{"questions_per_image": 4, "encoder_kernel_size": 3, "fusion": "prefix", "fusion_encoder_norm_position": "pre", "fusion_encoder_inner_norm": false, "init": "torch_default", "orthogonalizer": "newton_schulz_5", "grad_clip": 0.5, "warmup_steps": 160}
Rows from block 9 of the image encoder of a small model that answers yes/no questions on an image's attributes, named by matrix and row number. Rows with one number belong to one channel. Each number is 50 + 12 x the weight over its row's rms, rounded and kept within 0 to 99. All counts start at 0. After the name is the row's rms in percent of the matrix's.
After each channel's rows are labels from the 100 images, of 14848, where the channel reaches its highest value: "responds to" is what is common among them. Only what is clearly more common there than usual is listed. The data: photos with spoken descriptions (Open Images, Localized Narratives). In brackets: how many of the 100.
# conv1: bottleneck pointwise conv (encoder.blocks.10.conv1.weight, 64x128x1x1), inputs 0-127
# conv2: growth 3x3 conv (encoder.blocks.10.conv2.weight, 16x64x3x3, transposed), outputs 0-15, a 3x3 kernel for each

conv1.12 099:33 50 65 51 32 49 39 44 47 49 55 39 45 60 55 44 45 52 41 86 45 38 44 30 54 48 68 69 54 56 53 50 55 57 59 45 37 45 27 56 68 51 39 71 43 35 50 44 52 40 56 48 47 56 44 54 74 50 46 74 40 46 59 54 44 49 44 40 45 55 51 53 61 65 57 40 69 46 40 49 58 48 65 47 46 42 70 45 53 56 71 31 73 61 19 37 40 58 37 31 27 28 55 19 55 41 43 45 47 40 49 23 40 67 43 44 54 33 52 64 73 44 52 53 48 41 70 38
conv2.12 074:51 65 62 55 60 60 54 44 49 46 47 48 54 49 35 48 46 41 41 44 41 40 34 32 39 28 31 56 53 43 54 52 45 43 38 40 41 35 29 39 42 31 66 56 40 52 52 52 46 35 43 61 64 57 23 26 27 39 43 47 46 53 58 41 44 38 45 51 44 55 47 39 46 73 58 38 33 36 46 38 54 34 30 49 44 34 52 48 36 48 45 36 22 48 52 46 71 66 50 49 60 86 59 70 55 51 50 34 59 90 45 56 48 36 41 36 56 42 55 48 67 87 68 46 42 33 42 47 61 48 52 56 47 54 51 41 48 41 43 40 34 37 42 32
responds to: text has "wall" (45); text has "man" (29); text has "woman" (25)

conv1.17 099:37 64 57 47 37 44 59 60 48 43 66 57 54 49 66 55 65 49 51 38 51 37 36 35 59 36 51 30 55 37 51 44 37 40 57 44 35 37 61 39 49 45 47 58 51 41 52 34 39 94 46 47 56 55 34 57 47 68 52 58 51 31 46 50 33 58 57 46 50 51 51 41 39 50 59 52 50 62 39 49 30 54 49 58 44 50 55 51 59 55 43 61 72 38 52 50 70 38 45 13 51 58 59 43 43 27 27 63 44 53 35 31 51 51 44 54 69 56 49 52 56 41 98 44 54 63 45 20
conv2.17 072:32 45 54 36 57 57 37 45 58 52 43 48 51 49 35 30 31 30 60 69 42 31 30 23 47 46 32 57 71 51 54 58 44 66 55 48 60 65 40 60 64 45 41 55 43 49 52 44 47 47 43 52 66 48 37 36 27 58 65 55 51 51 55 54 33 43 46 33 44 31 30 45 52 54 48 39 53 37 21 39 53 26 30 50 23 44 60 45 66 68 56 66 57 47 46 61 52 49 55 45 17 36 44 50 34 63 64 35 26 69 58 58 46 54 65 44 70 30 24 50 49 34 50 60 52 59 51 38 53 52 52 49 39 48 40 41 46 45 39 43 31 49 45 31
responds to: text has "man" (29)

conv1.4 100:67 44 42 52 48 46 54 33 56 44 45 38 58 53 57 50 52 48 55 47 60 47 41 61 51 65 31 48 59 49 34 37 76 43 62 67 70 66 43 65 70 40 49 34 63 57 40 58 48 54 44 29 64 35 76 48 40 55 45 53 35 68 44 57 50 40 66 52 62 59 51 61 53 58 65 51 69 49 69 47 47 41 42 47 58 40 45 68 64 58 60 51 66 57 52 38 61 78 48 60 47 67 48 72 51 36 45 56 35 50 41 72 31 43 40 56 41 51 51 56 45 29 35 99 39 60 51 50
conv2.4 094:34 35 35 37 49 56 36 50 65 44 41 61 60 50 72 55 42 58 59 39 42 52 36 39 55 55 54 40 33 23 47 48 38 55 55 48 53 40 42 62 35 39 68 28 30 49 42 40 43 33 41 45 53 45 38 41 47 49 40 33 66 61 51 63 64 67 51 49 45 49 49 47 51 71 69 36 33 41 50 47 45 56 57 41 44 48 46 34 49 77 37 41 71 53 52 67 47 57 77 53 39 47 59 42 59 65 47 44 58 53 59 60 69 58 71 81 47 44 39 39 56 74 57 36 41 25 63 56 42 69 56 53 62 38 44 40 48 56 44 63 71 57 72 80
responds to: text has "table" (31)

conv1.37 096:58 52 47 33 62 40 39 32 49 47 36 64 33 29 59 45 56 54 54 47 45 51 51 44 38 43 42 48 42 62 46 53 46 31 47 56 40 40 53 50 45 55 49 47 54 41 55 40 34 59 38 48 63 57 49 49 33 51 43 56 48 55 48 34 55 50 48 69 58 48 45 44 38 61 55 45 39 41 58 37 47 55 52 53 44 59 17 16 43 66 51 54 39 54 46 42 83 55 40 43 43 26 64 37 31 45 27 77 36 58 25 53 59 40 28 74 69 30 57 67 47 53 75 37 22 35 47 36
conv2.37 127:56 58 59 48 49 61 55 58 59 59 70 70 51 47 51 54 56 52 41 45 31 41 49 40 48 50 35 36 44 41 39 44 43 49 50 47 40 47 58 40 49 63 44 56 69 33 48 49 46 67 59 33 25 45 53 50 40 63 64 63 44 39 47 46 45 53 49 52 56 23 31 36 27 20 27 61 67 52 44 49 35 44 41 51 40 46 52 60 55 61 83 90 67 35 44 47 23 31 44 27 36 33 53 52 53 51 53 52 60 37 26 71 47 29 72 49 37 49 43 42 37 26 44 60 56 48 55 47 53 55 39 47 46 37 49 44 39 41 45 45 46 41 33 35
responds to: text has "man" (41); text has "wearing" (36); text has "sitting" (34)

conv1.44 095:60 52 51 43 66 61 68 62 67 43 42 63 40 62 50 59 26 34 59 52 29 46 36 52 41 53 31 51 56 63 52 33 46 45 38 50 34 54 75 64 52 30 38 55 48 73 68 47 66 37 58 60 44 57 51 40 53 51 57 53 36 62 53 44 43 52 47 33 57 55 47 32 66 35 41 41 42 50 78 65 67 67 62 76 37 63 56 45 45 28 28 59 62 29 66 36 51 63 62 51 60 61 45 33 48 33 63 65 46 57 44 48 57 43 28 49 46 33 61 57 42 30 59 48 62 45 36 42
conv2.44 086:45 53 55 57 56 62 50 53 59 78 83 69 60 43 47 49 39 35 35 37 35 46 52 51 47 49 61 25 19 29 33 31 34 24 33 44 51 51 63 47 47 66 58 55 77 44 31 36 50 55 40 41 33 48 58 60 64 47 42 53 43 39 45 63 58 62 55 66 67 38 43 41 42 47 48 47 41 43 52 47 41 67 49 26 73 64 35 63 63 43 49 42 46 60 52 46 36 41 55 41 43 35 42 46 47 52 56 47 52 40 38 59 50 42 52 31 37 37 38 43 41 66 65 42 50 45 27 32 31 37 36 41 46 43 51 33 42 60 40 46 67 50 60 71
responds to: text has "grass" (28)

conv1.1 092:36 34 66 62 26 38 49 52 64 48 46 67 43 61 57 32 50 41 33 47 43 36 42 49 55 45 80 36 55 23 55 47 60 53 48 56 50 51 32 52 63 55 48 50 35 46 42 59 46 47 50 42 34 67 37 47 45 52 53 38 58 67 39 41 51 70 51 39 52 54 35 46 69 57 57 43 45 66 42 26 33 52 17 44 52 62 60 46 55 37 53 50 83 52 50 47 38 52 42 36 43 45 55 32 76 39 73 60 34 70 42 49 60 42 55 70 50 41 42 74 55 52 42 62 66 46 52 28
conv2.1 092:72 81 64 54 60 61 42 45 60 40 36 52 44 36 41 31 26 29 28 40 35 33 51 37 50 62 52 70 55 46 54 46 39 55 60 50 39 48 39 52 52 49 53 47 39 45 60 53 45 45 44 62 67 50 30 41 41 34 46 50 56 74 65 46 57 79 38 51 65 38 37 44 43 49 41 38 45 31 55 81 61 53 41 48 49 47 60 42 40 52 56 54 40 61 62 58 47 51 55 41 33 52 63 53 43 65 52 47 29 64 67 32 49 49 43 43 44 44 40 55 39 51 54 44 37 41 24 57 82 20 58 80 27 53 72 47 41 47 42 44 43 47 52 51
responds to: text has "grass" (26)

conv1.41 101:51 51 43 32 60 45 40 26 36 57 39 50 55 36 52 47 45 55 48 63 44 25 51 66 39 70 54 37 41 46 64 37 51 41 39 83 56 45 59 65 34 45 49 41 60 38 79 43 34 36 56 50 46 43 38 51 29 47 30 45 46 33 37 36 68 65 55 51 58 53 38 44 53 36 44 46 48 26 47 74 48 56 58 54 58 51 45 55 60 49 65 62 41 84 46 67 74 43 54 46 57 39 42 68 36 64 74 48 51 64 63 61 46 34 55 52 63 62 55 45 52 78 47 39 56 48 48 35
conv2.41 118:50 55 54 49 37 38 50 60 49 39 48 49 54 58 73 72 72 78 59 52 52 68 63 65 60 55 52 37 30 32 24 20 22 34 26 31 34 41 51 35 49 59 40 45 63 30 56 55 10 92 70 36 33 49 49 46 44 49 47 42 56 47 48 48 49 38 56 60 59 41 52 46 51 49 45 72 59 53 51 61 48 67 49 46 43 45 49 42 47 54 54 63 55 45 61 53 30 40 53 39 49 34 57 59 42 50 59 44 52 35 35 61 44 40 79 53 42 54 55 49 44 43 55 46 37 30 68 59 54 52 45 47 50 38 44 50 54 54 50 54 53 35 40 45
responds to: text has "trees" (71); text has "buildings" (27); text has "plants" (26); text has "grass" (25)

conv1.27 096:62 39 59 62 53 64 53 53 32 37 51 45 44 36 39 54 58 43 48 55 55 47 37 44 55 46 50 36 32 31 55 57 31 42 65 62 36 70 36 58 41 38 72 35 50 39 58 41 41 59 49 55 36 46 46 62 58 42 48 57 43 46 52 36 53 44 59 49 48 26 54 46 43 31 73 50 56 52 60 59 34 64 87 58 17 49 52 54 62 51 40 50 39 53 44 41 37 73 50 56 65 44 32 14 42 37 18 57 43 45 44 56 60 54 47 37 56 50 44 85 62 49 48 40 58 37 62 37
conv2.27 107:57 63 58 49 43 44 47 43 48 37 43 46 50 48 53 51 54 63 33 51 48 30 43 45 36 50 44 36 33 33 50 39 38 50 41 42 52 42 60 44 29 62 42 30 41 61 64 43 54 52 41 48 40 43 33 49 46 40 58 62 49 57 63 51 57 58 34 42 41 42 36 36 51 82 58 37 31 38 45 57 51 36 55 82 47 62 72 36 51 54 41 32 34 43 51 48 47 57 48 39 48 76 43 40 53 45 37 41 68 79 41 43 50 51 33 35 64 58 89 68 66 90 52 35 31 36 39 63 66 38 51 57 51 47 67 59 54 46 49 44 40 49 44 45
responds to: text has "wall" (46)

conv1.62 099:56 37 41 42 62 34 45 52 36 54 57 44 30 49 57 26 30 36 45 48 73 52 53 51 36 51 49 55 66 45 46 54 62 39 36 49 44 28 64 55 54 36 29 42 68 52 51 39 49 55 51 44 65 34 46 38 51 54 64 52 55 54 40 29 41 55 45 70 46 33 48 52 49 59 34 37 52 49 62 36 28 18 20 68 59 45 65 41 35 58 63 47 74 27 41 40 38 49 40 50 41 50 52 45 76 33 58 28 48 25 43 70 34 47 41 37 61 39 44 35 43 44 38 51 50 48 44 52
conv2.62 086:40 36 57 52 42 61 57 53 58 57 64 63 47 41 38 51 39 26 29 30 38 26 40 41 29 47 46 52 35 50 57 50 65 52 54 67 45 61 55 52 58 58 54 53 52 46 53 43 69 61 50 37 32 41 46 30 41 62 47 43 59 56 47 54 69 47 53 66 36 31 30 15 53 36 52 41 39 46 60 38 35 62 41 23 67 41 35 60 37 44 50 67 62 53 53 53 47 33 54 42 44 36 42 45 63 54 61 68 45 29 73 47 62 76 35 73 64 46 37 40 65 62 53 54 58 57 45 30 30 64 44 51 68 52 53 49 34 39 53 42 46 70 40 47
responds to: text has "wearing" (31)

conv1.30 093:54 44 38 32 57 49 31 50 59 50 42 52 52 57 43 45 54 48 54 42 36 64 50 60 41 53 46 50 62 44 60 42 61 48 39 60 51 42 54 53 41 66 47 63 53 61 31 38 50 62 29 47 51 42 26 36 27 35 66 52 56 44 49 57 47 52 49 61 46 55 38 70 33 42 34 57 61 47 45 43 28 40 29 77 48 24 55 21 44 68 66 24 45 48 64 28 74 49 54 47 46 48 33 60 57 58 57 59 28 51 57 63 61 41 51 58 60 62 46 63 58 23 64 84 59 29 55 43
conv2.30 081:37 44 38 44 51 60 47 65 72 35 51 60 51 38 59 36 29 41 35 39 29 26 40 32 51 72 63 41 38 51 49 57 66 54 57 47 46 53 40 43 59 40 50 51 23 54 81 51 44 88 59 38 04 35 42 31 45 68 51 42 66 53 44 51 61 64 53 55 42 40 43 33 47 45 57 50 53 44 52 56 36 33 38 28 39 35 45 41 44 62 49 67 65 45 45 55 32 31 64 44 41 57 50 40 59 64 63 62 55 56 63 59 64 56 68 68 54 50 44 38 44 33 58 52 44 45 39 42 49 61 51 55 59 41 48 41 40 34 47 44 45 55 40 51
responds to: text has "plants" (28)

conv1.14 117:25 53 84 51 55 55 37 52 60 57 50 70 51 55 53 53 55 50 49 60 51 41 69 51 55 56 45 46 39 33 52 48 25 55 60 50 49 51 36 43 47 56 58 57 44 58 39 47 56 77 46 39 31 49 43 49 55 50 54 56 56 62 34 60 45 37 38 56 63 50 40 44 50 49 20 54 58 45 30 47 76 79 18 27 48 55 41 39 32 64 43 71 53 66 56 62 45 44 50 23 45 50 68 42 43 72 56 53 71 47 55 52 61 39 45 68 52 53 65 57 45 45 77 34 32 40 52 54
conv2.14 089:44 48 51 69 50 52 76 44 49 71 52 42 59 36 44 39 30 50 40 37 25 38 28 24 35 27 30 59 56 43 43 40 34 31 42 36 60 54 52 62 54 57 43 62 58 54 48 57 37 53 64 37 63 52 53 55 46 40 45 41 28 37 35 55 29 33 63 40 39 49 38 39 60 49 39 44 49 54 26 35 47 57 44 37 61 63 49 90 86 51 71 46 39 52 45 56 54 54 54 65 49 48 67 60 32 46 45 30 39 57 45 68 48 46 55 43 50 34 27 43 45 34 39 49 38 45 49 48 44 39 40 44 33 34 53 52 47 56 56 43 49 55 45 40
responds to: text has "holding" (36); text has "man" (35); text has "wearing" (29)

conv1.22 092:46 40 41 35 61 36 42 35 49 35 44 61 65 39 44 33 68 53 54 48 45 49 45 59 39 69 47 58 34 55 63 46 54 41 38 76 35 68 57 42 46 46 37 51 52 48 56 56 41 63 46 33 60 46 40 50 29 54 51 42 60 79 34 57 54 58 53 55 84 50 50 66 40 40 28 55 64 42 70 35 39 30 33 47 61 64 43 55 28 56 53 36 44 45 34 51 63 59 33 59 61 60 24 52 46 49 52 61 62 44 36 50 48 55 55 45 50 55 46 61 51 79 61 47 47 36 58 89
conv2.22 119:56 57 61 50 45 44 64 71 66 57 63 70 58 51 57 66 56 54 51 56 44 40 46 39 40 42 31 34 33 44 34 30 42 34 40 39 48 60 54 47 41 40 50 44 36 52 47 45 56 47 50 39 43 35 52 46 35 60 60 53 57 42 43 49 43 42 50 54 48 29 32 36 33 32 37 59 73 62 57 52 57 61 45 45 44 27 39 52 37 55 71 80 68 36 44 49 12 10 29 32 47 41 52 63 67 54 59 71 58 41 38 69 59 47 64 67 48 41 45 52 38 34 53 44 54 60 60 59 55 67 42 53 54 36 37 32 37 45 42 48 50 47 37 43
responds to: text has "holding" (43)

conv1.55 103:29 31 58 47 44 41 45 55 53 55 69 62 34 47 48 46 50 25 39 46 40 38 64 57 53 46 50 50 43 53 58 52 33 67 72 56 37 37 56 63 36 53 56 40 39 43 33 42 66 30 62 46 45 64 40 49 51 60 41 51 38 48 58 47 42 42 46 34 39 66 48 53 62 51 43 54 36 54 44 43 35 68 53 58 31 58 34 52 52 46 65 50 52 40 42 63 48 60 40 53 41 52 61 25 65 46 62 36 28 62 61 67 54 50 86 41 54 53 39 82 44 94 43 47 40 47 49 27
conv2.55 102:96 94 81 62 53 53 41 47 57 35 44 36 43 53 38 37 38 37 47 58 44 44 57 41 52 51 42 47 49 46 47 47 45 51 49 48 43 43 38 43 43 38 58 34 40 41 51 49 52 54 48 56 71 53 33 59 47 43 63 50 51 51 48 52 64 65 45 56 51 55 47 49 39 48 31 52 74 54 59 66 57 28 37 63 32 42 66 37 42 50 79 79 51 52 44 36 51 39 33 35 70 61 40 72 43 38 37 41 60 58 38 49 44 48 46 43 60 42 62 53 45 49 50 41 41 52 20 65 79 32 51 71 41 46 55 56 55 49 50 49 56 46 46 57
responds to: text has "standing" (54); text has "people" (51)

conv1.29 100:34 55 43 50 57 41 44 39 56 58 43 54 58 33 50 50 42 35 44 52 44 65 28 49 40 70 51 56 34 46 57 33 56 41 40 68 47 62 48 49 44 45 56 53 34 59 69 58 47 51 36 45 48 48 52 54 41 38 47 44 60 58 52 58 68 65 40 57 82 56 48 56 35 38 39 43 72 44 64 59 60 32 49 82 40 36 49 57 53 67 49 34 55 32 87 36 54 46 44 26 70 53 54 42 54 69 53 50 84 43 45 35 36 68 58 47 40 70 60 46 64 61 57 56 57 68 37 30
conv2.29 097:48 46 51 65 56 48 72 71 39 68 72 51 77 60 50 72 68 55 57 56 49 55 57 50 65 66 62 37 29 33 44 38 45 45 49 48 29 55 52 43 54 49 40 44 45 43 89 60 49 68 56 31 00 28 56 57 60 48 48 52 49 48 55 49 51 56 36 46 38 32 36 27 42 38 53 48 56 59 58 61 65 51 46 49 49 42 39 56 53 51 50 57 57 56 62 58 42 39 57 66 84 54 56 56 53 56 63 48 66 44 41 66 43 37 61 36 34 43 45 49 47 52 64 37 51 49 55 61 64 49 52 61 38 43 53 38 45 45 32 40 45 29 32 46
responds to: text has "plants" (29)

conv1.61 098:40 32 72 50 51 53 44 62 38 40 63 44 49 54 56 57 64 55 49 59 55 44 57 54 48 48 78 48 40 38 56 54 43 46 45 76 59 40 57 53 53 56 62 38 33 41 34 47 51 43 49 63 40 56 46 59 43 55 71 55 53 42 47 41 62 45 63 65 38 51 42 61 55 51 45 54 57 46 62 49 47 56 39 51 59 43 30 66 40 53 57 49 78 56 57 60 51 54 71 38 54 45 57 46 66 50 71 54 48 75 50 44 65 56 35 56 48 70 51 82 76 17 52 32 62 87 48 15
conv2.61 101:66 60 42 61 72 58 62 68 53 36 40 50 40 47 60 29 43 58 35 41 35 39 49 37 56 70 54 67 54 45 61 48 33 61 53 46 44 37 59 46 32 62 42 33 46 53 58 53 52 42 40 46 41 50 43 41 34 45 51 48 49 63 60 52 57 73 49 59 74 40 33 45 49 54 44 44 43 44 59 78 65 43 46 51 37 41 56 32 31 52 54 49 37 45 56 50 39 47 47 45 43 63 66 52 61 54 58 64 45 75 50 44 58 31 45 47 37 56 49 51 48 55 54 45 42 42 23 52 77 14 51 87 19 47 86 49 42 54 43 35 46 46 39 38
responds to: text has "grass" (31)

conv1.56 101:49 52 66 38 53 56 47 41 57 51 52 30 65 43 51 31 59 50 61 38 41 48 47 53 48 56 59 61 47 47 65 34 39 35 43 42 53 61 54 51 38 67 42 40 48 28 71 54 42 44 56 42 39 53 67 55 28 53 32 46 50 34 50 52 56 53 60 40 37 63 45 36 56 45 40 45 64 28 23 29 36 38 36 75 47 51 28 30 32 87 33 54 32 54 46 31 39 34 51 40 55 48 35 39 56 40 65 41 50 44 33 66 65 45 37 68 71 53 61 46 48 41 70 46 55 33 45 53
conv2.56 115:46 48 48 51 44 59 45 54 51 45 71 66 48 49 67 45 59 65 43 40 41 42 42 39 50 54 53 42 36 34 44 36 34 45 35 35 47 60 59 35 53 54 36 47 62 26 67 57 23 99 65 41 02 36 60 48 42 47 40 42 48 41 48 53 50 46 38 45 42 43 40 39 50 40 45 52 38 38 33 40 41 68 53 49 59 43 40 61 38 41 50 54 50 42 57 63 32 39 61 55 52 44 71 56 45 69 56 50 44 50 46 53 51 47 47 47 54 41 34 36 63 55 62 71 65 52 38 34 45 35 35 50 37 35 54 47 39 35 47 39 39 41 27 34
responds to: text has "plants" (31)

conv1.10 113:62 39 39 45 41 30 58 56 57 56 46 26 61 55 51 61 46 49 54 32 47 63 52 44 49 34 40 41 61 43 28 50 74 45 37 58 49 52 49 43 50 40 48 43 57 48 67 60 53 46 50 56 61 68 66 54 51 42 40 49 54 64 63 45 57 55 57 43 61 47 45 63 43 46 50 55 47 55 55 61 26 22 48 55 78 45 65 53 64 34 39 65 42 36 50 59 41 60 41 59 75 55 35 66 76 45 61 50 19 49 67 96 42 52 43 79 32 65 56 40 50 48 49 51 46 65 43 54
conv2.10 097:55 45 55 68 46 63 60 58 69 55 54 47 38 38 44 52 54 54 40 36 33 45 39 32 48 42 52 41 42 49 41 41 51 46 45 53 51 68 55 45 55 63 34 43 66 63 52 52 48 44 42 52 46 44 39 36 44 35 46 56 57 59 55 74 81 64 56 48 29 30 28 27 45 41 44 53 58 49 45 43 43 73 63 50 77 49 35 57 46 50 65 46 51 59 37 39 37 42 53 78 87 25 72 46 51 65 41 71 46 23 48 43 72 63 47 84 59 44 48 49 56 46 43 46 31 45 50 56 46 58 52 55 63 53 58 65 55 75 47 49 61 56 48 65
responds to: text has "holding" (35)

conv1.7 100:51 48 36 50 61 55 50 39 38 45 46 53 45 38 53 52 52 52 58 52 55 51 60 41 51 44 51 58 44 64 29 45 38 42 43 69 44 35 56 37 47 49 44 55 62 56 45 35 34 32 67 50 50 55 38 34 53 42 46 42 57 57 49 42 54 44 32 68 61 59 41 57 45 58 52 63 40 56 51 56 31 35 42 71 40 61 45 25 44 34 40 67 73 35 53 58 82 50 34 41 46 41 57 42 50 39 62 65 24 45 53 69 29 69 52 39 40 51 55 74 59 67 53 48 50 20 44 99
conv2.7 097:48 40 43 52 49 48 52 59 59 64 58 61 67 50 54 69 55 55 52 59 53 46 57 52 44 51 36 39 48 41 35 38 32 43 37 39 51 51 57 44 38 51 45 40 45 52 45 51 55 43 49 39 42 48 50 42 28 70 64 43 50 44 39 54 51 43 52 65 60 36 36 40 37 35 41 59 76 64 46 47 58 44 31 34 42 41 47 53 42 58 82 99 73 29 34 41 30 23 41 28 48 60 40 59 70 35 47 59 72 55 46 70 66 43 57 60 36 50 36 43 46 41 52 51 58 58 78 51 43 76 47 44 65 49 34 46 58 39 51 54 34 53 44 33
responds to: text has "wall" (42); text has "holding" (35); text has "sitting" (34); text has "wearing" (31)

conv1.19 093:57 63 53 41 55 54 59 61 39 48 49 55 39 48 43 54 41 51 57 56 56 66 44 45 57 34 60 62 64 42 72 35 54 44 49 70 52 50 55 73 52 51 68 42 40 64 42 61 55 47 44 50 54 40 66 50 56 40 72 56 48 46 53 42 43 73 70 45 48 49 58 60 49 37 35 38 53 35 40 33 16 19 64 39 48 51 39 27 37 48 41 40 32 45 49 47 18 46 43 33 43 46 39 42 62 58 38 35 60 56 40 57 59 52 24 38 53 27 54 43 62 82 27 32 43 40 43 42
conv2.19 114:75 93 89 55 51 51 43 40 42 45 66 68 40 51 52 47 55 47 37 39 38 38 44 43 44 50 48 43 33 37 44 42 52 45 50 57 43 53 32 49 57 39 48 48 28 41 44 42 41 39 44 37 36 35 37 37 34 43 56 48 58 65 63 42 51 52 41 50 43 31 35 32 41 36 37 43 40 40 64 72 56 59 51 56 59 46 51 55 39 48 59 60 55 69 69 59 29 30 29 31 46 44 48 60 61 70 61 68 58 47 33 47 53 47 48 71 68 49 61 57 54 69 63 40 39 51 43 70 58 34 51 49 29 44 44 32 29 42 46 46 55 51 45 58
responds to: text has "people" (52)