Rows from block 9 of the fusion encoder, named by matrix and row number. Rows with one number belong to one attention dimension. Each number is 128 + 24 x the weight over its row's rms, rounded and kept within 0 to 255. All counts start at 0. After the name is the row's rms in percent of the matrix's.
# q: attention query (fusion_encoder.blocks.9.attn.q.weight, 192x192), inputs 0-63
# k: attention key (fusion_encoder.blocks.9.attn.k.weight, 192x192), inputs 0-63
q.76 117 [124  86  99 150 120 158 100 115  92 131 173 130 107 111 148 124 156 125 154 130 118 141 125 134  91 118 126 136 135 155 128 146 133 105 101 109 129 134 167 148 116 129 104 150 150 117 115 133  95 136 117  97 120 132 108  88 122  83 163 104 130 163 128 158]
k.76 116 [138 133 146 118  80 140 118 164 128 139 130 129 155  83 151 153 130 115  79 121 125 158 149 106 122  95 130  91 112 158 147 121 161 130 163 106 135 150 125 143 128 101 148 118 143 121 119  83 155 102 130 136 125 127 131 115 100 137 122 127 130 133 102  90]
q.77 116 [123 141 121 189 125 144  83 127 141 140 146 134  93  86 160 148 137 140 131 136 124  95 108 169 128 142  98  90 139 121 116 101  92 126 105 110 102 148 152 145 129 108 115 133 109  85 128 171 101 166 134  96  98 113 100  95  94 136 153 136 107 145 142 128]
k.77 124 [156 115 150 112 153  78 174 159 156 126 100 113 136 168  95  92  99 116 109 113 124 135 134  72 140  81 125 129 143 151 143 146 164 124 170 154 150 120 104 107 140 105 159 113 126 130 120 101 139  85 122 127 143 113 137 172 153 126  93 107 154 149 159 185]
q.78 099 [127 106 102 127 150 183 107 136 129 121 119 147 115 136 152 150 164 140 137 148 128 108 142 147 142 113 124 110 133 168 126 125 100 145 147  80  89 150 143 103 174 130 118 133 108 110 117 147 101 137 100 136 126 101 128 104 163 123 127 136 141 124 164 126]
k.78 107 [134 156 145 144 128 102 142  84 128 124 131 146 157 170  96 108 120  72 156 103  90 139 133 127 110 150  93 155 109  91 111 110 133 106 148 132 119 129 105 169  99 148 121 133 138 175 164 134 105 123 161  89 118 130 117 171 115 134 133  89 149 124 149 110]
q.79 095 [153 107 137 105 154 102 162 125 151 123 106 167 102  93 156 114 127 160 125  73 126 114 139 110 137 174 170 137 155 160 139 121  93 173 121 173 132 124 116 108 170 121 162 107  88 127 125 135 128  91 122 153 106  82 124 174 147 149 111 124 146 122 138 176]
k.79 095 [ 93 167 160 132 138 121 171 119 128 115 117 143  72 141 117 140  87  74  81 164 107 153  91 174 131  99 124 131 134 135 113 106 128 141  92 109 123 142  92 120 184 156 128 111 118 125 155 151 129 114 148 108 111 114 138 119 131 120 129 101 142 135 142 136]
q.80 081 [133 146 119 125 108 131  95 140 140  92 168 120  98 109 151 128 161 159 119 145 114 134 133 129 104  69 145  95 156 134 123 168  57 150 127 121 109 142 135 107 155 169 102 141 122 125 150 121 129 162 132 159 156  90 122 151 130 103 137 144 128 148 126 103]
k.80 088 [137 134 159 143 126  66 154 122 115 136 120 143 128 131 143  91  69  74 131  77 132 117 109  91  96 109 127 176 105 102 124 154 164 121 165 165 141 121 113 141  82 103 120 153 138 125 108  99 149 156 126 140 150 146 105 162 133 142 110 131 139 137  92 138]
q.81 080 [165 108 149 158 160 114 126 112 133 117 120 127 146 175 150 146 148 103  95 169 127 151 143 122 100 146 150 136 125 150 175 150 142 128 148 126 116 106 137 108 151 148 104 175 109 153 100 115 137 141 103 125 148 120 124 136 134  94 156 153 153 112 147  88]
k.81 080 [115 155 163 122  99 104 136 152 152 120 141 142 171 120  90 164 139 102 138 103 119 134 118 131 151 179 115 171 136 125 135 140 114 141  59 115 168 141 125 135  78 155 103 119 142 124  97 129 132 145 106 139 132 158 138 151 114 127 120 133 117 123 110  99]
q.82 099 [148 151 136 139 152  96  66 130 104 101 116 109  98 187 123 134 152 117 118 109 125 150 132 161 121  94 137 159 112 126 119 143 133 147 174 149 142 123 147  65 157 131  98 126  90 147 154 101 151 108 148 197 156 116 145 159 138 140 173 131 125 132 144  99]
k.82 094 [ 57 157 133 126 126 146 173 127 153  89 153 127  87  94 112 155 137 129 124 155 134 138 107 116 173 139 145 128  89 105 131 149 140 161  84 148 128 109 145 134 112 172 122 127  91 143 116 160 116 143 120 139 106 145 130 156 117 152  61 171 155  95  85 156]
q.83 091 [ 88  87 111 143 114 178 123  82 132 134 163 140 141 124 141 124 126 146 164 138 134 103 154 113 150 164 134 108 105 112 132 105 128  91 129 101 113 146  69 144 118  80 145 104 152 155 113 126 153 143 130  85 102 142 146 108  97 132 136 101 138 108 118 152]
k.83 084 [152 114 116 162 134 158  97  78 146 160 120 138 137 137 150 113 160 106 136 114 126 123 137 129 104  73 108 100 170 118 138 122 144 100 136 119  93 167 140 135 142 122 117 111 154 128 156  86 142 113 125 128 151 177 146 128 105 103 139  81 117 158 198 124]
q.84 092 [ 97 121 103 152 160 145 119  82 109 127 129 115 158 163  95 121 159 101 138 150 175 142 136 101 113 108 133 149  91 111 174 135 163 103 141 135 160  93 108 145 113 127 118 104 155 144 129  91 142 114 119 121 154 130 139 128 145 164 142 130 146  81 131  96]
k.84 086 [ 94 133 139 124 116 180  98 152 134  86 127 119 128 101 122 162 124 160 144 141 110 119 147 165 134 131 132 153 122 137 145 140 113 113  56 139 122 130 152 120  96 154 113 130 122 163 121 164 151 119 132 130 105 172 133  90 114 112  90 148 155 133 114 121]
q.85 085 [129 116 132  73 113 114 185 128 172 130 106 167 112 104 138 124  82 100 101  93 148 152 119  57 158 122 114 111 115 159 131 126 143 145 143 118  91 114 118 186 107 150 143 120 134 106 128 152 164 130 162 144  91 142 132 157 133 100 117 104 133 169 123 134]
k.85 089 [134 154 115 118 117 136 123 112 102 169 141 139 143 117 125 122  89 118 170 166 104 101 147 111 164 155 129 128  88 165 104 115 118 137 132 117 108 118 131 134 138  97 114 122 161 137 122 139 105 160 151 112 160  79 119 106 146 117 122  92  91 122 165  85]
q.86 079 [121 108 125 138  97 121 140 156 119 148 141 143 135 145 139 134 109 136 121  98 128 108 136 123 168 161 136 141  82 141 141 114 146 120 175 112 127 119 104 151  99  91 149  92 101 125 125 113 171 135 131 150 125 139 149 131  93 128 113  69 142 110  83 131]
k.86 079 [133 117 107 164 125 189 111  85 102 123 153 119 147 132 140 152 185 141 133 141 160 110 137 114 149 142 151  79 142 121 149  93 139 142  94 115 127 153 150 131 186 149 136 116 129 113 150 122  99 122 120 117 125 126 153 121 127 124 157 106 103 114 189  84]